python train.py --train_examples=145000 --horizontal_flip=true --color_jitter=0.2 --loss="l1" --norm="batchnorm" --widths=[64, 128, 192, 256] --blocks_per_level=2 --optimizer="soap" --lr=0.0019 --beta1=0.95 --eps=1e-08 --one_sided=false --steps=12300 --lr_schedule="cosine" --weight_decay=0.4
Rows from block 11 of a small image colorization model, named by matrix and row number. Rows with one number belong to one channel. Each number is 128 + 24 x the weight over its row's rms, rounded and kept within 0 to 255. All counts start at 0. Numbers have three digits each. After the name is the row's rms in percent of the matrix's.
After each channel's rows are labels from the 100 images, of 14976, where the channel reaches its highest value: "top examples" is what is common among them. Only what is clearly more common there than usual is listed. The data: Sentinel-2 satellite tiles (TerraMesh).
# convs0: first 3x3 conv (model.decb.0.1.convs.0.weight, 192x192x3x3, each kernel summed), inputs 96-191
# convs1: second 3x3 conv (model.decb.0.1.convs.1.weight, 192x192x3x3, transposed, each kernel summed), outputs 96-191

convs0.44 086:110137142117107127093141101126104140142071102127096164107114100106119105117131112126127116178117122130099163088135128133140150126173121093149083112121105142150134110150126141126119080146158101088120109079129157101113107111104130117090137136109111131145117105108131149112136167143084115109
convs1.44 097:106149103088120178172113132076098099125168112137130103110094151160160171139110146130102191130142109126138125140134113115143131157124157124135135135146126065125154175126120147086158122157115128141130088122106112166136133127140124142152098117098139101101134131121164127145116156122151129109
top examples: bare ground; main land cover: bare ground

convs0.40 098:124139156157131073121114133165163128121128100149168122169133148137132128128163125176135110114128135136157130101081149136123109116116118136149149101110134143120087103147159115125122123072089109144135134127114131145126158140160136125085159173153146145092125126116109151123154115122131102116
convs1.40 108:106138137127126146121146104123093130097138120107109145153151108075106112107130149122077128095108128145164075121139115098161113112085173133126086123103102119129112112170117163171107119132096090136133129081141121167131065114100153136094140146064150127117126130116130087145117145100121073131
top examples: clouds; main land cover: trees

convs0.51 088:121147129088075088111141147149181105167086124128120124118120141094116149109118119128116115114093158149142127129134147084119104119116100142102166134100124150156123131111103127122105115153095167133143138117123103080112119100105107170108135129115110094133130128085135113123074123110112110090
convs1.51 090:108051113124169134147103110105117082112113110114143077180153121135153095136135156093152129117124120134106166119091115145131130127153116107158082145135128114100096143133153148156142141134151102111146139136142111144164132168141126149134114136119127104105104105123160105128158145145151112180
top examples: main land cover: water

convs0.57 098:131113128164120112106101103139121104169100137169148148143099121110089155141115098150144113136113112122107104123141122147096145101115096125095143083146112138088122164136137160134101127153150139119128110157132129126118103138129115122118129117075075126100128114130129102151101120111093116148
convs1.57 099:152135131091108160113126106188133160118121142119095121089145095126127141152173138147127157100154143118126184125131124162123162116108103129151133143115143128137107133103148158100134158170098117145135125182135116076166151137149148149139103092145142133107138109146131112114161138131186121090
top examples: main land cover: water

convs0.28 102:119124182086135135074152133128101152115142107104113127085125144127156153114120149139085095148133084134089164091145096146110126125152150155147110135149108120116127102150118125141134144097130189108130146133154114121132125179129131136160081102146088155129117136091137126135134101129118104131
convs1.28 104:127144083135123098150110118091120149136100094125120032115128116119126142148145077094137149123128155177142108150153151080171135158134122114129155171133134146102116095142130100068132146153133097094091124150132112117117123145141088092129153143087124122116126141156115153072128158127133126149
top examples: main land cover: trees; clouds

convs0.15 093:117129147143091146145156095104131120155111096125142126096099174108140162146103149133140117101148136135101103116163147112095104133111129142121155121184105096143133106112116139113105121153168103134152118092165156141129079166149135141162105145169096107093090103162093142149106133111126139135
convs1.15 100:187077072164159142147139129111109152166145148079118153163159123138147154148113121155109142126149118132153178129143155187147138103160127112145095115087157107096094109123129123137138130134107122146111135142094091123155107107159107146147172166112112140151149147135137150136144135124165143128
top examples: flooded vegetation

convs0.127 101:116158152163112163120154113152140129152146140155152148101157155101100114178158102117096135114134129137128093183095116106129137110114114131102109131134136101154126146133112084126126096117136108111146123150145122108133136163147122089142088124106078079116100083130108144134050148132156098117
convs1.127 101:094130086132078121130102160125140138152103124132121110124143115108162144132121108135131112094145117108149139140129156116080153108117121135099144111138162100112151090131140125104094115067134154133105148119159128200176093142112139101130162165127108138172142141147099140147172119143133145128
top examples: water; flooded vegetation

convs0.128 114:161095117155081137097140124132149119139115152169169148111117112108154126150109140097140130162123118171087148177096135131111124150092154131112150125143134132140121118115105120150113101092143103123154139124076130088122119141153125141137114109085122125109180098137157150112136123119122096084
convs1.128 122:118116146082115133115115153134131086150151095112133148140098116139082129128106097154129081132138151096138118126139147132139143078110146113136167146099153155131092149129112143088131195150116140095101149123107145106128088086081144107130125119149144167114090110113158170118159174174099100139
top examples: snow or ice; main land cover: snow or ice

convs0.24 092:155106133129081118153109143108116134088146115086107089084122153133116123122121144118106134109164133113098092125131145125139105134107122149116126106129110096121094129136096120127117129136145120153129102143103093123137109095084132142045125142141098119100145162104111106131150136156143137128
convs1.24 098:134132136108130137110104081156149108137085130164124111120114129125112152132107150157157159168095120137128163102118132133110097111100104113156096135114107136108120157064123110116100110149176152120118142146137152123113144104159136133126094107088142108130123073120096134125137123096164130147
top examples: main land cover: water; flooded vegetation

convs0.141 097:144155145133115088150116104125118130114111150099097121119122091125115119148087134124154159118148125193096122107181140132151124147140127152109112155131094093178081117083119102124143134155141135175145129154152156169113130110136109132158071143159162116133152111111118107128140102134140146125
convs1.141 102:110145080128129113104122119089111120133138128107148124127104157154120134093136145139139126077146121141172115154090124095100182104140119097122103102118118084132145114169159125128082153119110122150140113134156118130098133166092141138104136147123140124126152145122136145083089118139110170155
top examples: water; main land cover: water

convs0.55 105:133120125158138089127127070130131081105110097142154132124118124130137123095169091155159116101085131095170146108137100138108122122117125078103117099084093147175127115145116125117114109130148163165138098089123092130121120103132133145135136115094120126060138143113136123113141090105150102133
convs1.55 097:112101111092123142118135126138157131134134137132102103171130132145112165131140122137076125092170146171127086156126185096148114124152143126122095113090130125087070167155100119131139125146111104108177138128142139151130110090122104159112097101109127113108140151104120111135113127127097132105
top examples: clouds

convs0.160 105:074160147139124106085170117128138145170118107110122137139102135119108085141148150142090146130145129165118098128143105131110119143127127144135169108178090104145101113143127151123123111134131166118120140165146146139127144092148141153154112101141133127182133122115114136133143127166117141129
convs1.160 107:145106080129160117134077122101110114109126156122128141120131096105116118134128147111133103139131157122191130118104174122119118116156107134155087173150102120120136122128127105142142142171110118133131149141123115117105132157122128143089144140100144144078121105115131108173100107129142144173
top examples: main land cover: water

convs0.131 105:139149124080112096111101094142151147160107110137148090179112086149164138100100113107082099106141090142118104121089081145112100101125145097106107127117084134136122158133108125128130112135124142172136125108104130079124143076126119120139173113108127149084107136123107102128116114139142125118
convs1.131 097:092182129153167111158125142152126098118133106188147118126071125091149094097139160120146091150115112163159137139103120105136092120115123137148090130128143142116166133128102109149100147126074162113141101130104133121130151130119169157100089117095129063154123142080136111139160130137153142105
top examples: main land cover: crops

convs0.109 105:092160136100124119156089121121122128109132101107156134129137092095132157157136107126086106145094137155145169141128139120115085131125113125105135138078125111130100147166097100110142110118099104154089150140140109099135131140105135134109139071106138107142128132077147126101128132105129112172
convs1.109 103:133108092153095098151139130096134120089132124127124111126164148139112097111102098143124119146141130158104088113092108098084184097082157108123081125154116142108119186066153121168118120130164127063155120122127112175137147131143102168138125150095149112157147116148120103099152100142142095181
top examples: main land cover: water

convs0.49 104:136102149120110098118104120117109118151140124132114064156123135142146154120135094149112124125148140097078101125094100118140126135144125119137084094079117081115160121118121088132102136121119140116110093127122110133125135086140128095049124123105085116126128086119119136108107082147117072101
convs1.49 099:146117166133147155158107138145125148146096092128104125099133116095124108132132130128088115132100134155164135125144128130167120094108105154138170159148135178163102113123157145098116145137099127109115146117107143086108123141093101116161113148148149109082168170090141137147127127166120165108
top examples: built area; main land cover: built area

convs0.5 130:119124123158128131130121091132135145131092160137121146145103122121114121132150148149079144120155123119126112102198129134116151136144090124111121109169154135166081101102137130123124088186106143125132147096159143101135140114120113133105127131116125125098132125104093101117102143137136132133
convs1.5 138:110126093079120138125107149132115163133150108137123138065112133125114144111067095139131144088118110089130158124081121111093111120145138117073102057092113068131125093129103138130122136151156120159138114160155103171087121105171126141148104130147125099121156119109140093149152109100094109121
top examples: snow or ice; main land cover: snow or ice

convs0.111 101:135145118167097079143180099111110159127140084128168104148115076124156079165123100113139139084142147103121113092106125128118138111174135079116117112166139136145109121130135127140141141081134123141106129149123135147147125110126104088128118111148118100122134121133081129128107176134121113110
convs1.111 090:101091106171099141129086133148137128130124166112111153120154137129096163127117141156100089176141102180112135140152126084129110134112130134163155118113141091145120132155124162121155118163064138104158114131100117085148152096104138125109129137125119146127096152134103121170122099129126127129
top examples: crops; built area; main land cover: crops

convs0.6 108:114128126131136133149107095056118126139143124113110127187132141103151092116107069122134150156115127119109100112133079093150131101133110111109105111133102109111106135083106128122129152105142115135109124134137066142129126146137129104105126117100114129117134124152109135121120175114083114146
convs1.6 096:140134145118132104079133142160128121103128121103142107108124086153085170119165152112104108121120139147146095070134163123171108143160109099093127131118123113141150085139112130102147083107154131105144145124135149127123110143107185150130124132121115158112101116116136097110090131122155169125
top examples: crops; water; built area; main land cover: crops

convs0.22 110:112107138130183120128109118111154134128111120120108086148108169175099089130149120158105145121131126170137139118182153140145106119150112149154144126143136163139156125152173158140144090128113160097092123127156176132121149117114132131114097095136145151136107141115100087153137108162120169186
convs1.22 104:097143134112091118129119132154115122111091128160149143115135124089134141120085150149144144105151127070129115142106154121075100187147106116125085151160119094160134127110090135097139082181149128175116128122158120141118159159168160081137136183105097099138154099097137086119154152089101105114
top examples: snow or ice; main land cover: snow or ice

convs0.87 098:125118118113101148099149118123088115094150127126136157159156136125121170142136144140188148080128117123155159118144126107114088140094122100104163085119101174139127123075127131152116120137135118153159125159107106139147106112125145140087110148133109104077095128168102149092112092121123124152
convs1.87 107:122139120129139143147080109094099143139104082144105118090113162133135152134129164113098181139158118094095104134181127145111147092096139138132109132094158128132145151163138123111106145097097124104097132133147155170125131122094104143140170146153114106132135104135157115140103111095170141129
top examples: main land cover: crops

convs0.129 099:113143129167095123127106076134146105121104096141161091155086139141123110116128108095136146106128098159120114150166106149128116125114106122121104109150132133119128146124110129123138099141107128097118111104122124104110133090102117137117169110126101147139117146092103154135132123105094152163
convs1.129 093:104100085130126138129120160111133115093139156155122172161111101149077116128111150155105101086135153100113151109102147126083159097169110107117104128114083129095128135136154118137142137107151173152136104106175124104133147132103103156114105146093151120094178130139161076117129137107154106112
top examples: main land cover: water

convs0.137 095:121143127133145115133154141139159127147141110105129107133104101123157100123115104088121119170118132114126123141091095123123113157109125118123077081087119110144081126118133133118107095166157140144121135119120118161144147080132159145135088136162099142104098140120103151127149103118131111169
convs1.137 098:123140110102130116083148121113113135110105130158125126136115137138136087178133119143095127158141121173179134082130144109178116103161129140161094165144098100143139125158123080153111141150080114124119102155133164174132126149119108116118130137125125106124146139135103133127147133115126097109
top examples: clouds; main land cover: trees

convs0.73 090:137129190100120129154156152151122104124130114108154100088137092175137141107131095096150111118146057164128071168128102126104124133110103156102119167134120122115082142119125141103136165112091169112138118112112159156149134141094135104113127119131115116091124125106164137126154085118121139101
convs1.73 094:127150108126134122118122086086128123155120136147080120152103151061141109110116136124107122120126128122077159083158141119094128123076142127162156100107145082144122073142114093147109092110160102146101117139178131129115115070140137144137101105123143136114125101127113134110117158078121101130
top examples: snow or ice; main land cover: snow or ice

convs0.31 097:148131129127105095076131128114158134133122178119102172120112078106153154138152110129120081133126086133143115164118120096139159125130132106102114109138150170105161166100100123144114116128102126126121090095079131101159161099074113110123155163141148131114103102133143120109099096123117182138
convs1.31 095:102096132126128142157133122185083128140164103127151098108130144146137062136127157104115145130134133084079167104127151153122119133081132115126125109104101116137126086144163132125126125118133119098134143183137118140144093114149147110106092098130163086132154098174168152131155143122100124076
top examples: snow or ice; main land cover: snow or ice

convs0.91 107:153136109120066126136166139160134156161099120128126122078109120111149153086077116137105148141131109161154135151166128124142097119068153116129121166170130154184112112114124135114122146187101126151118113134146100121116098170125101079170102126125090138163124121113123106157128146110135158156
convs1.91 099:091140079126124114091121148095092105141132146114132125118137134120077078150151130113115117135144101135133129143099139142119165094183118125142076124115104075098160113135074114129151123147155126130147120147178126103147150154175136098131122136134105125084130135129085158125085123167099150117
top examples: water; main land cover: water; flooded vegetation

convs0.14 102:106133171103120135104078088140130138146125102130094132101167095090150176175161149127146122123103104135085131118118114102128121121123123116132115138151113158122143112157113090095099139132126175148150085129156090123106101155141120183146154145137092147102142149113106133121123084130135085095
convs1.14 095:142141092186155138147153139143135073109129133109133105136120144180135134104116099131117112155123131160140111110124104139100106151163140132113141085094102122122083091140135146134148134152104101100098140144128165102145124103128123101122105102138155085096075119094144134157126105147157168154
top examples: built area

convs0.133 095:127125109154149150132121121128102125125157123091140111097127161106161155112160081130122102096182088132158129140144161078124115146174130159156131132105136109114151148131088147113156112160123142100128151133134134121134103133126130148123161086130121126107135150124114111112100132137137120147
convs1.133 099:131103123102113140092182130151166111125106150159136131141147102104160151147114115143132129132059137130123141084113094174150100097117110151115116105116112172123108122084148113103091132137135146142134066183134108133141122135132126140121092156145074148075101122105159103097149143086121132125
top examples: snow or ice; main land cover: snow or ice

convs0.85 094:077122093155124101098131129150083120146129146116142108126117131108127139149131122104148128075124102135156123111143098104115094125101125110141142097196096196178110156129138133120115090123146131130089141168100110126115114105158099138128116162127101089138120099118099101138150127134145161153
convs1.85 100:132155108144148104122100114102157140107105146126112132107133135121103102130131125103159078151135122093114145148160127130155163139153132128119085126154176126120154120171115170117180114143110132121159141123177095156166157182141142105103145144144126134118119173155143134166069104143099115173
top examples: water; flooded vegetation

convs0.105 109:103133105093156125149119113168126154127093096088122095086140092119138160107119103106151115144130133154101135092112159138123153142144180123119091105163156112123156131129096101110114131103156129129107124140135136132130147077096144171149147089104107108151113152128134139144152129131123079150
convs1.105 107:124138135124156106122156096099142114134138110155112128154117127127104138133139161081087114149090088148143120165134113095184123130111120131163173135141082151132107137112164158158135129149106156103147137084136111145077120121100135156111113159093114136113134127158104147154106118090121175107
top examples: trees; clouds; main land cover: trees

convs0.59 091:112103120153106119162159106119142166113094128147106126168112082154093158119130131158108138105082103130131114095130138132127109114146150120121106131114115133150137095181154095130144151134119172117136131109117122129127144096114137150119097110142145106120121103093111087119083095131130125100
convs1.59 087:145093139092130077102077128174125111168113103115161114107122151152115145132132074139115134079133160104122144143126148123071151135112106150104111093114136131106143153121129134114142075147171118159178116150158125083093106101147121150096120124103115126131137074116121160169180132146111139148
top examples: water; main land cover: water

convs0.34 106:147094115108138097086144155165135142179103123128110166133090087114119118170174137100100109110143093080116104124115149127110134134133142100112104111116107126123134087128134141116080092124120102088135120150106146190106158115158124101130148141115096138077098161119091093113112159160102099107
convs1.34 113:124134111117115161105164116128124154153123150111146168121107119140144102158110140117126157106137125138135103118146106158174164069111177135118135110147150137164144135151138111146089128111086098178153163125122137127146104116134104146136140123141126120111115147138065134175147142117152164127
top examples: crops; main land cover: crops; built area

convs0.93 097:099149100128148165152143121173113167130165138091121130122133138115100091098144103115132144138135138117116095082139121118140143127158167122140144131205101126108135113138129132119134124089149112094107131155205127137119147145129128119169110158136092096159100083136110142140112150119124136143
convs1.93 096:153093169159138076101100088134131097135114145116142110105154119137094139177110146106131087084141133153145119133151139127151185141127076092093151111141086168123116115155124113139130136142119124152125141125117146123116129139162161084133136188106128181119167138162108168143079105141090161127
top examples: flooded vegetation

convs0.47 094:075162144129124134108133108089145159171101080174136137104136139100101097133132120123087147088117096134113115094114114183132143077121166130085172140161123106150139141127101128128123134125094113128108112146162131119130122092114146149156139147135091102130095122106095098153115128132097160132
convs1.47 100:128132099131119121114094100130140091111147210136108144144145154151160124165143145119120128112151111099129089138145141111095073123147103125095116142110102141092146114148111104123123125122147150138100137164154139089182149159135128105118125120111079096087126098166155158107135132137149165112
top examples: water; flooded vegetation; main land cover: flooded vegetation

convs0.90 098:106113121116158103112137129150145164112178157122113092059090130159122124105160107111119097113128133153109156110157146143147128129160122150154123141112120129167137139118140090154136127120139123150115117157137112136123168114133142108139108114157137136153089090111141177124174081145129107120
convs1.90 098:137127127102125127115116143116136133121109123117134137169142132108088118145130140131087111127131125146152137136147114109122098136103093111124088137159089105102087134158096188063084101157106162077093147139164111120090128147126139154101156141084127133104187096149122085110063127122142103106
top examples: main land cover: trees; clouds

convs0.174 098:138112105132157125180097100105110097126137143122113105141113148145144141096150118134160126129122158095110099116146161153159120169121154123115134125134151119102149107072154141143148139188148133169128112167159180134115108137156131155115138108113109175087165140162134111142100187124111078108
convs1.174 098:130153125122124144100129124157146134162101120158143153138102128131104160127119123130113144127122089176078118146145153118096153083112087122123169121107133156110123123130114105097128105089156139123146134093128082122137134108149140129157109150155147109130094132133131138089123113130169176115
top examples: snow or ice; main land cover: snow or ice

convs0.170 090:134131163113096118136127111155167099118111108109063125161119105148145148093117115109089132132124136114065097144115137147104122133133090093104145137133136132101109143131133157156116111103140112099119084121126080089144142105093110129102133128139157144122131146188166128133151148123138162116
convs1.170 091:100116158129144122083116163135114134132110116110201116104119124121152126135123136138168154145102109114125168108105091166143122139164141131125096129127135159115144124087157105116149125134131122116114151145071135114092163111150117110127112090147115095139111127114124102105132083108123135131
top examples: snow or ice; main land cover: snow or ice

convs0.23 103:113118127099107089142136130100108158132125126136102127113142110088106152127118136102117145096123118108110132116138126152144142033107130112125109075113142127172131147176111115124141126115136161126074153087139105133140126093110122146106082086151085143135104119123102101119080125137108145101
convs1.23 095:139128101145102140122123138131140162163121175109165082135144110158076160093153115112131104114127128132132121162127124108110138145118125082117098152159116119128145125175093122098149161122086133154164123149106149129106118177128121086159164144099093110134132119099104152133145127132133139140
top examples: clouds; main land cover: trees

convs0.72 102:116163120164130093105121141078111116138106115135117100127130115147123131110141142126112148119117089121103116102125151141133108113109138107097116163135147124165106104131120102089156107123122130080107149106151123112120085103058117111094131125133102099090123127097110117133082104124141141123
convs1.72 097:093108111117094104132165128111131125103094124128105127135128111119133131148144100110142148138135161143159100151075122125136161155167135134113064064099162119124153124124135127139135125160165151160183151122125141130099143110115106142110106139117172097138141129088125133137161076120084148124
top examples: water; main land cover: water

convs0.147 107:160075097113079181137136098130147154134121137145121092126096142136151127126096173096120138130121098123125126133121090160136117138095117126138136140121139100119157118165088116099119084095165116179148136119122115112145139158167149157106097145119103087126136103148144129162046155099123168143
convs1.147 103:124153115148143107155118110123096111138117113066148138107162159075137138118135137170157134105107150109106097130154142121091148088129120128119104106134111134154113107119150097168095180105114088101096101205132169129142144127106113120158148130129073168124096135143134134117201143172168142109
top examples: flooded vegetation

convs0.121 099:115071099149112115133117092147132132114096144138133133115103132122144149109137095145129159144156093152124148092082132084123133081136119076120117104138122101157124178147130124131109123103100093127098110111141134085102110143104146098098123116104122105120100127134130122122096128119088080097
convs1.121 096:122154141090140146135130154119112122152137137123121126144117122096128140136141125092158082107149134129121124134145101128110156134112123157112145143157149120125143078100135130120140105094111164100129124099128135208149144142156123086185133113146121147122186087127153080159167150089121116124
top examples: crops; main land cover: crops

convs0.132 125:149138146124148136154098098102109166139108164126135152127080123107121089114129093158114137112134105100104091111151130159123149127106129140135122100151114144205103145137127103108107090118130079114128113087173117116131129120148126136105140120130129114128135141086107148135068100131095107124
convs1.132 123:091083141135118131099162161134129152179081132131100214131130128098071159121117155149136165116152163119164168135091123101118145107131148080091105143131122118123151118135112157123147105165142148150160156143112122183143119111160164121147127141160107135120138100132139092184136134129098110134
top examples: water; main land cover: water