Weights of a small image colorization model: widths [64, 128, 192, 256], 145000 training examples.
Rows from block 11 of a small image colorization model, named by matrix and row number. Rows with one number belong to one channel. Each number is 500 + 25 x the weight over its row's rms, rounded and kept within 0 to 999. All counts start at 0. Numbers have three digits each.
Before each channel's rows are labels from the 100 images, of 14976, where the channel reaches its highest value: "lies over" is the class under the peak. Only what is clearly more common there than usual is listed. The data: Sentinel-2 satellite tiles (TerraMesh).
# convs0: first 3x3 conv (model.decb.0.1.convs.0.weight, 192x192x3x3, each kernel summed), inputs 0-95
# convs1: second 3x3 conv (model.decb.0.1.convs.1.weight, 192x192x3x3, transposed, each kernel summed), outputs 0-95

lies over: snow or ice
convs0.173:489525518495548517500522534465499523497488515480487501502502514483505504534485505499454471492523518509525526526520532500540516512506557507495468503495504502493538492479526463431484496513519506493495487461490523483527455504544455494550490458493507501467521486523500468490466531480476518509
convs1.173:484463520470519497519482456492489512524489506509523493480509509479507532508500461540514519502504466538471486480485458503465486500535489496493508487535520497501484489483460502517528520489505491457491465504511482505496524445473488489483468522519501539533471490505473463534445494515510449517

lies over: clouds
convs0.176:463456429511492532537516508505502472450492486491501546556484492530511501526489449499479550488464549548483481485508482496475465490507501547519487504469490500504513501537492534523531521491493507527540485528508519499461467485490491511449488511518499521514507461500504489477495482491510515489
convs1.176:506508553522510547505500510525487508526479503506494479523492511511486501475462534497509484477532517441497453477478509479519514483490474466515508524511498471512551496478462510521488501521493507481485517510484509516513534513487527525484566508482432477511479532474458456543492486489481510479

lies over: snow or ice
convs0.110:480511514504489539496476497463509487484520537506492451498534466506481488518499475543521539526484490472476465516489529505482469514506558524521519520510518487498533498542511548480467448500466494459477509482470520478574479535449480509556482455507465482501515509501512510519454546543472520502
convs1.110:497504481465516505490492499534528493494503519450460496473508507475524523488450530485462454494487514513490497507522506511483507480477450488486501513505532505521486487470457480511502488517500476488549469507519463539435507488519516499451480537497550494509472468474473545486525479474515473473

lies over: snow or ice
convs0.89:511476493464536495504501523525489513475542477499503530459519514500505460503479534486477447434490531524487516509520486537495481503449502520494500475506488518473488545514478510518500476474503484509498513547443517529499464516521494450518446473516515504569498481488511529475517480539510521493
convs1.89:510502491511471512533524518454476477563492513475525473507510537464519504486468535535529523513523468501495513510501490440486510500540489486452475514514453527513488452471540507491519507525465487521471528445490537492506495481490460501494542548499456479537509513523528443508533517497503472518

lies over: snow or ice
convs0.67:495526503491527526466544531501445469533521460504519494482479480507505523487529517501503525482515472518541511499499492511487461500487486519533511473517474567474535494524490476481465524507509540526516485513493556511475493509527504489473435464483492499505513468483516529502481496509545487491
convs1.67:534465517506450486464455478502531493481528542470510462502515534497512457477464504495439526510497491476517487507502536500515519492493508502482485474507514521494504495481556474512490503442474472527487513507507437488489490481500466478551523507477517473453497538486488473502520523463479522517

lies over: snow or ice
convs0.103:509513496485488473476510538458497488490477469466502513525496475489537501454515451505490512501490509448514480539528484474473479502486514477560473490486488484499497525465503477545505562580486510499487461482496511504520525483489486457424491535519484509482484483488503489493519475501500555502
convs1.103:476483526523514525472535496497504536493495463503503464450477519482453502528515567480523510488502443483503495505487513556531506486477478490467506528504486504474482500542525541501545506503489484497485441492501533498487480479459551515560513480504508506545502493510517540480512480503479501505

lies over: snow or ice
convs0.124:509469515523515447498475473492492476486515471490495497498487504519510538490500516503494532499512473506429498483519526495515510527459546462502499502492528472493465483514474526435468492541509469477501448514489480502532490490475475507515480489491443478519534489482523457506458520524542468467
convs1.124:513510507438522489474472519540511485505512506491466494473509502482504480491507489542485494501481514500511534499550502484494470492496456546494522509505481476494478508477508439507525494472488523550511528473503520534481522519526536479493514497512504500512473503510449522501507488501442510465

lies over: snow or ice
convs0.32:464498532513529541473526478491494509500487473477573470500509539487516479537540499506525471486504487487536513498509480510490486515509540556475512503532505576546470496503551482477526478505504506499514529481477474477489475484496507539504458436494455496487483497522504474503496522506470461471
convs1.32:475448499513436517451499460523498498463530565519534482506517486493492489540492472493479519481520447513496519506461499516499525538482541480517518485452511484469483487500467512529500511500526474471482467518485493486502515503476496471477541533494520477508507479471484511475529491485489515521

lies over: snow or ice
convs0.106:503538492491489516523496480484486504507485517503512502501473510463539507517504499456494522499486529467515516494526486485494491487454505507581495567527511508494499537489524476475443504493474473503501505484465505523467504503489494489522480489532502498515449447486525489490493493511459477539
convs1.106:467510508489479500462516536479508482519498486481570498468494474508482513511521503531534516529493506482484452477492503527502473466456514473445522532500511500512508460496464495472546531468478549476463485488546569473511506535491468510490483490505510486486480517531497544511482523546554538513

lies over: trees
convs0.162:515473488486488525488464517558495499499498492514527474479504505533481462487503476531490468472502503542507496486573516519460511517512480513480496500469462506475457462498488512489539488500482483476478504451485480495506483529491489509456550530486513478491490516514493496511502534435464553523
convs1.162:471496502513510490503508517462479514486487528475459479519445499482549520482469466493490503514491479503481516493453487485488493538508470462547521498499471447491494492499475480457487470504552495479489517545526525520503515472493512518492502513527489493508485519491466463536536488533520507472

lies over: snow or ice
convs0.76:527479511481495494565521521514505505474515520492478503525500492538484492519522508483529512483454514517464503495492474516503503538484506500498470491469478515491484459461524558474527526528465519494519521475536499478492490476517503518541491503464497518469527490492504475491498518533557482473
convs1.76:494542482559476513486482463530461465544484474494525505461488519468505493461498508532525483494561487504485499470500534505496485523536508524495527465531542508491495521516458451482504483481530477494456532541510509495508505522490483455464511525535551498533458475502503489519528450503477505484

lies over: snow or ice
convs0.18:501475501500529479516488489497492535540501495513553531492498504537472476491484499487523569508489477495484517478505492468490523535532569494500518511528494534526492496498449537456466504464514459547475497502468552536480549492508470494488501490498509527488511477500532465534518477522485520484
convs1.18:538494521476468531444520487487512484449465512482477457488558503475515495475477491520494455508504502490511474544490521496518521505530467483488476493485534462458476489510514517547503513484493514450518531490520471486499495499473501502481508498479493518529482490488461488484518546509526472486

lies over: snow or ice
convs0.139:492501514553507523504530529502493494535563483472479518563476501518505505479491477483485500484480458489521486503511490525510481488535497471502497520521519537485508490490463512539483537530488474474508496474438519481480507506548511516508465485465522499492455528483458504514490504481523499521
convs1.139:531445496505517491490468497501466505495480508457474487467485500493505543470553529530494521472507532481493534502501530500531503478502496478494475481495514470484487511494496517452492485499483498512496464524530500509492504490492535476526495530530480513521523494484519488514542529512462498437

lies over: clouds
convs0.137:503493534514497471429501475511539467474471469488527514453485479530533477485483537511489460461493490489501499492485491502487508500507469495507487515528472532529486434500526451471600522486548530489486491480505500491480480557473505538496559511493520531544537510521470509499515507495509500501
convs1.137:496468534501494492488497564515496488518507510517461544530483436527453511496513505475498483524513491543540499499474515508510474507538539482496523516432522478471476486482505552471442513497497468516487522511515505446495556505524569475489484531496494475491489484530504527489489517544489493534

lies over: trees
convs0.158:469519505455523459491505511507456446479508509501488550528504482486529523532506460497481478511526548470483444518484498486454521535539497474498451460515493524499477503497491504506561498509483499468511474483521499489506548535492511468506454488474462530498539461544457485465500500494495517497
convs1.158:506507458483494505528493536529537517525461513484539513510496469485494476488497512518524487502462479476507515473521541507533491483489502516496486506477472507510472501492532485506428450527484482502478508501477464490486475475499517486520557461533446453507478502507507505498477514500465542527

lies over: snow or ice
convs0.1:516464547513486496524479519517470518500478515468475475487528489503506502512523617503486488461494523518539510507488488494545507514493477516489515533498491514488477482492513499474512519477499514513515522508485501526469485480490489508528456521483531502512510514513460502513477490483490474511
convs1.1:477491475493536522422525462537498492526537473510510512503493503512511517462479416462453503508488510510456502498501525485445482484505539488495482483540475467511525538533469485518499492527490502514511512506534490506508523480518474492471510483529508491485480492495536486469507498501509510498

lies over: snow or ice
convs0.157:473518481519509525548499548440496509511541488536510454509494527487586512488518482516470478481525518517487518528481499515530476535503489507500493494519473491476438485462454492496485485526516503497498542521506475462481492471480508507480522533512472510500504494485498486517514520486467525507
convs1.157:524478484478508496477504447534516536508501545478488497535520499506473482501485529493493488495445497530509447482521508510488511481491498507511480512501489484559486479488501527531500537513538500443477517488527491504497502463492500485494509535531466483518520443481490491486522455501525506456

lies over: snow or ice
convs0.96:502481507486517535535461520496477528515469472515499481518480531524475494500492458533509529488508494448518523523503466523535507460501521521534529495506485522501523521503487538488449485519507467474501508513477526548498465502438498485508542496521484473512471514492492518493497480492476476510
convs1.96:494536523483507500511530486520486468510501527451457521506528487479488549471523514544524497466539533502504528498506509523489509497510474505501478481480514474516499552521501472529528506483459460531539535508498504539515524466540489527467469500514478481520474532463491424508523515470492507484

lies over: clouds
convs0.41:496498491477504490477459468554483470479490557467522481496514516523484532465497491498506517529470536537488515465501511480480498543502478486521510458556493497542524493524511512527525527499491484513547471493496455484473494491512499500525491498430505482459534442478505493494499467481497487467
convs1.41:475467499521488481473506518472505492532457481501492512481448484468511503522462469483469454508510513516495507490501448506549472495502474501467518509518548525439510495489492535486509455501516546525489502489484545501476550538517478494507499517540480508515491546522456484469460508492467505503

lies over: snow or ice
convs0.172:496527547466483502551502492502505477484498482469451490537475511484502491473528571499473504516505535487488521480495494550472523468527474535497460508539489483514449491527480472504513480437460480504480579507504469462460478484516564478495483509511480509512538481472532505515486465499475494502
convs1.172:505474461514493505485493499457470546513533489534546503496499518488480513501489454542472537531531515532503509529506545516463492519487482493501496513521492517485548514496461552533477491596495510500514490473522517523509514523478463517483460488522543514516474461543505501482465524525525540520

lies over: trees
convs0.12:495455509484499499459509502501497459506484499516501507516472480524488487521464471499479486501457470515499490490528498505488462523497481471481517518468452480491469468511490534504537539545476463495506459455521488517477541548479547460454546474503504513521495505474482533514478542478496496487
convs1.12:475501507449497501442502545521490542520478544467500507453491502542524509482513485508466489496496541469469480513490547511500488489508571484474496508483447489494500496537511479481529482468500513521492487515520509499555493468534495501524493530501490457505488516545482484496522511527439508495

lies over: snow or ice
convs0.114:513462516499533505462509489491497496514501504515469464503518499470486519484509520460537502423465492498492559515537509500513520493454463464524516461500528526472496489507488511490492506511461524507485492477504510460484524504470465467489448489521495488494403520508511500492509489527488486456
convs1.114:485532483508528488488503520510503490491483491537514481477490501492534528509529480499460542499530485456488445511527487472488439499514516496489486561503495486466539575476508469434528498476498521495517482532502482494512486499521484479498508480468527465479514536504526521525502512467502466485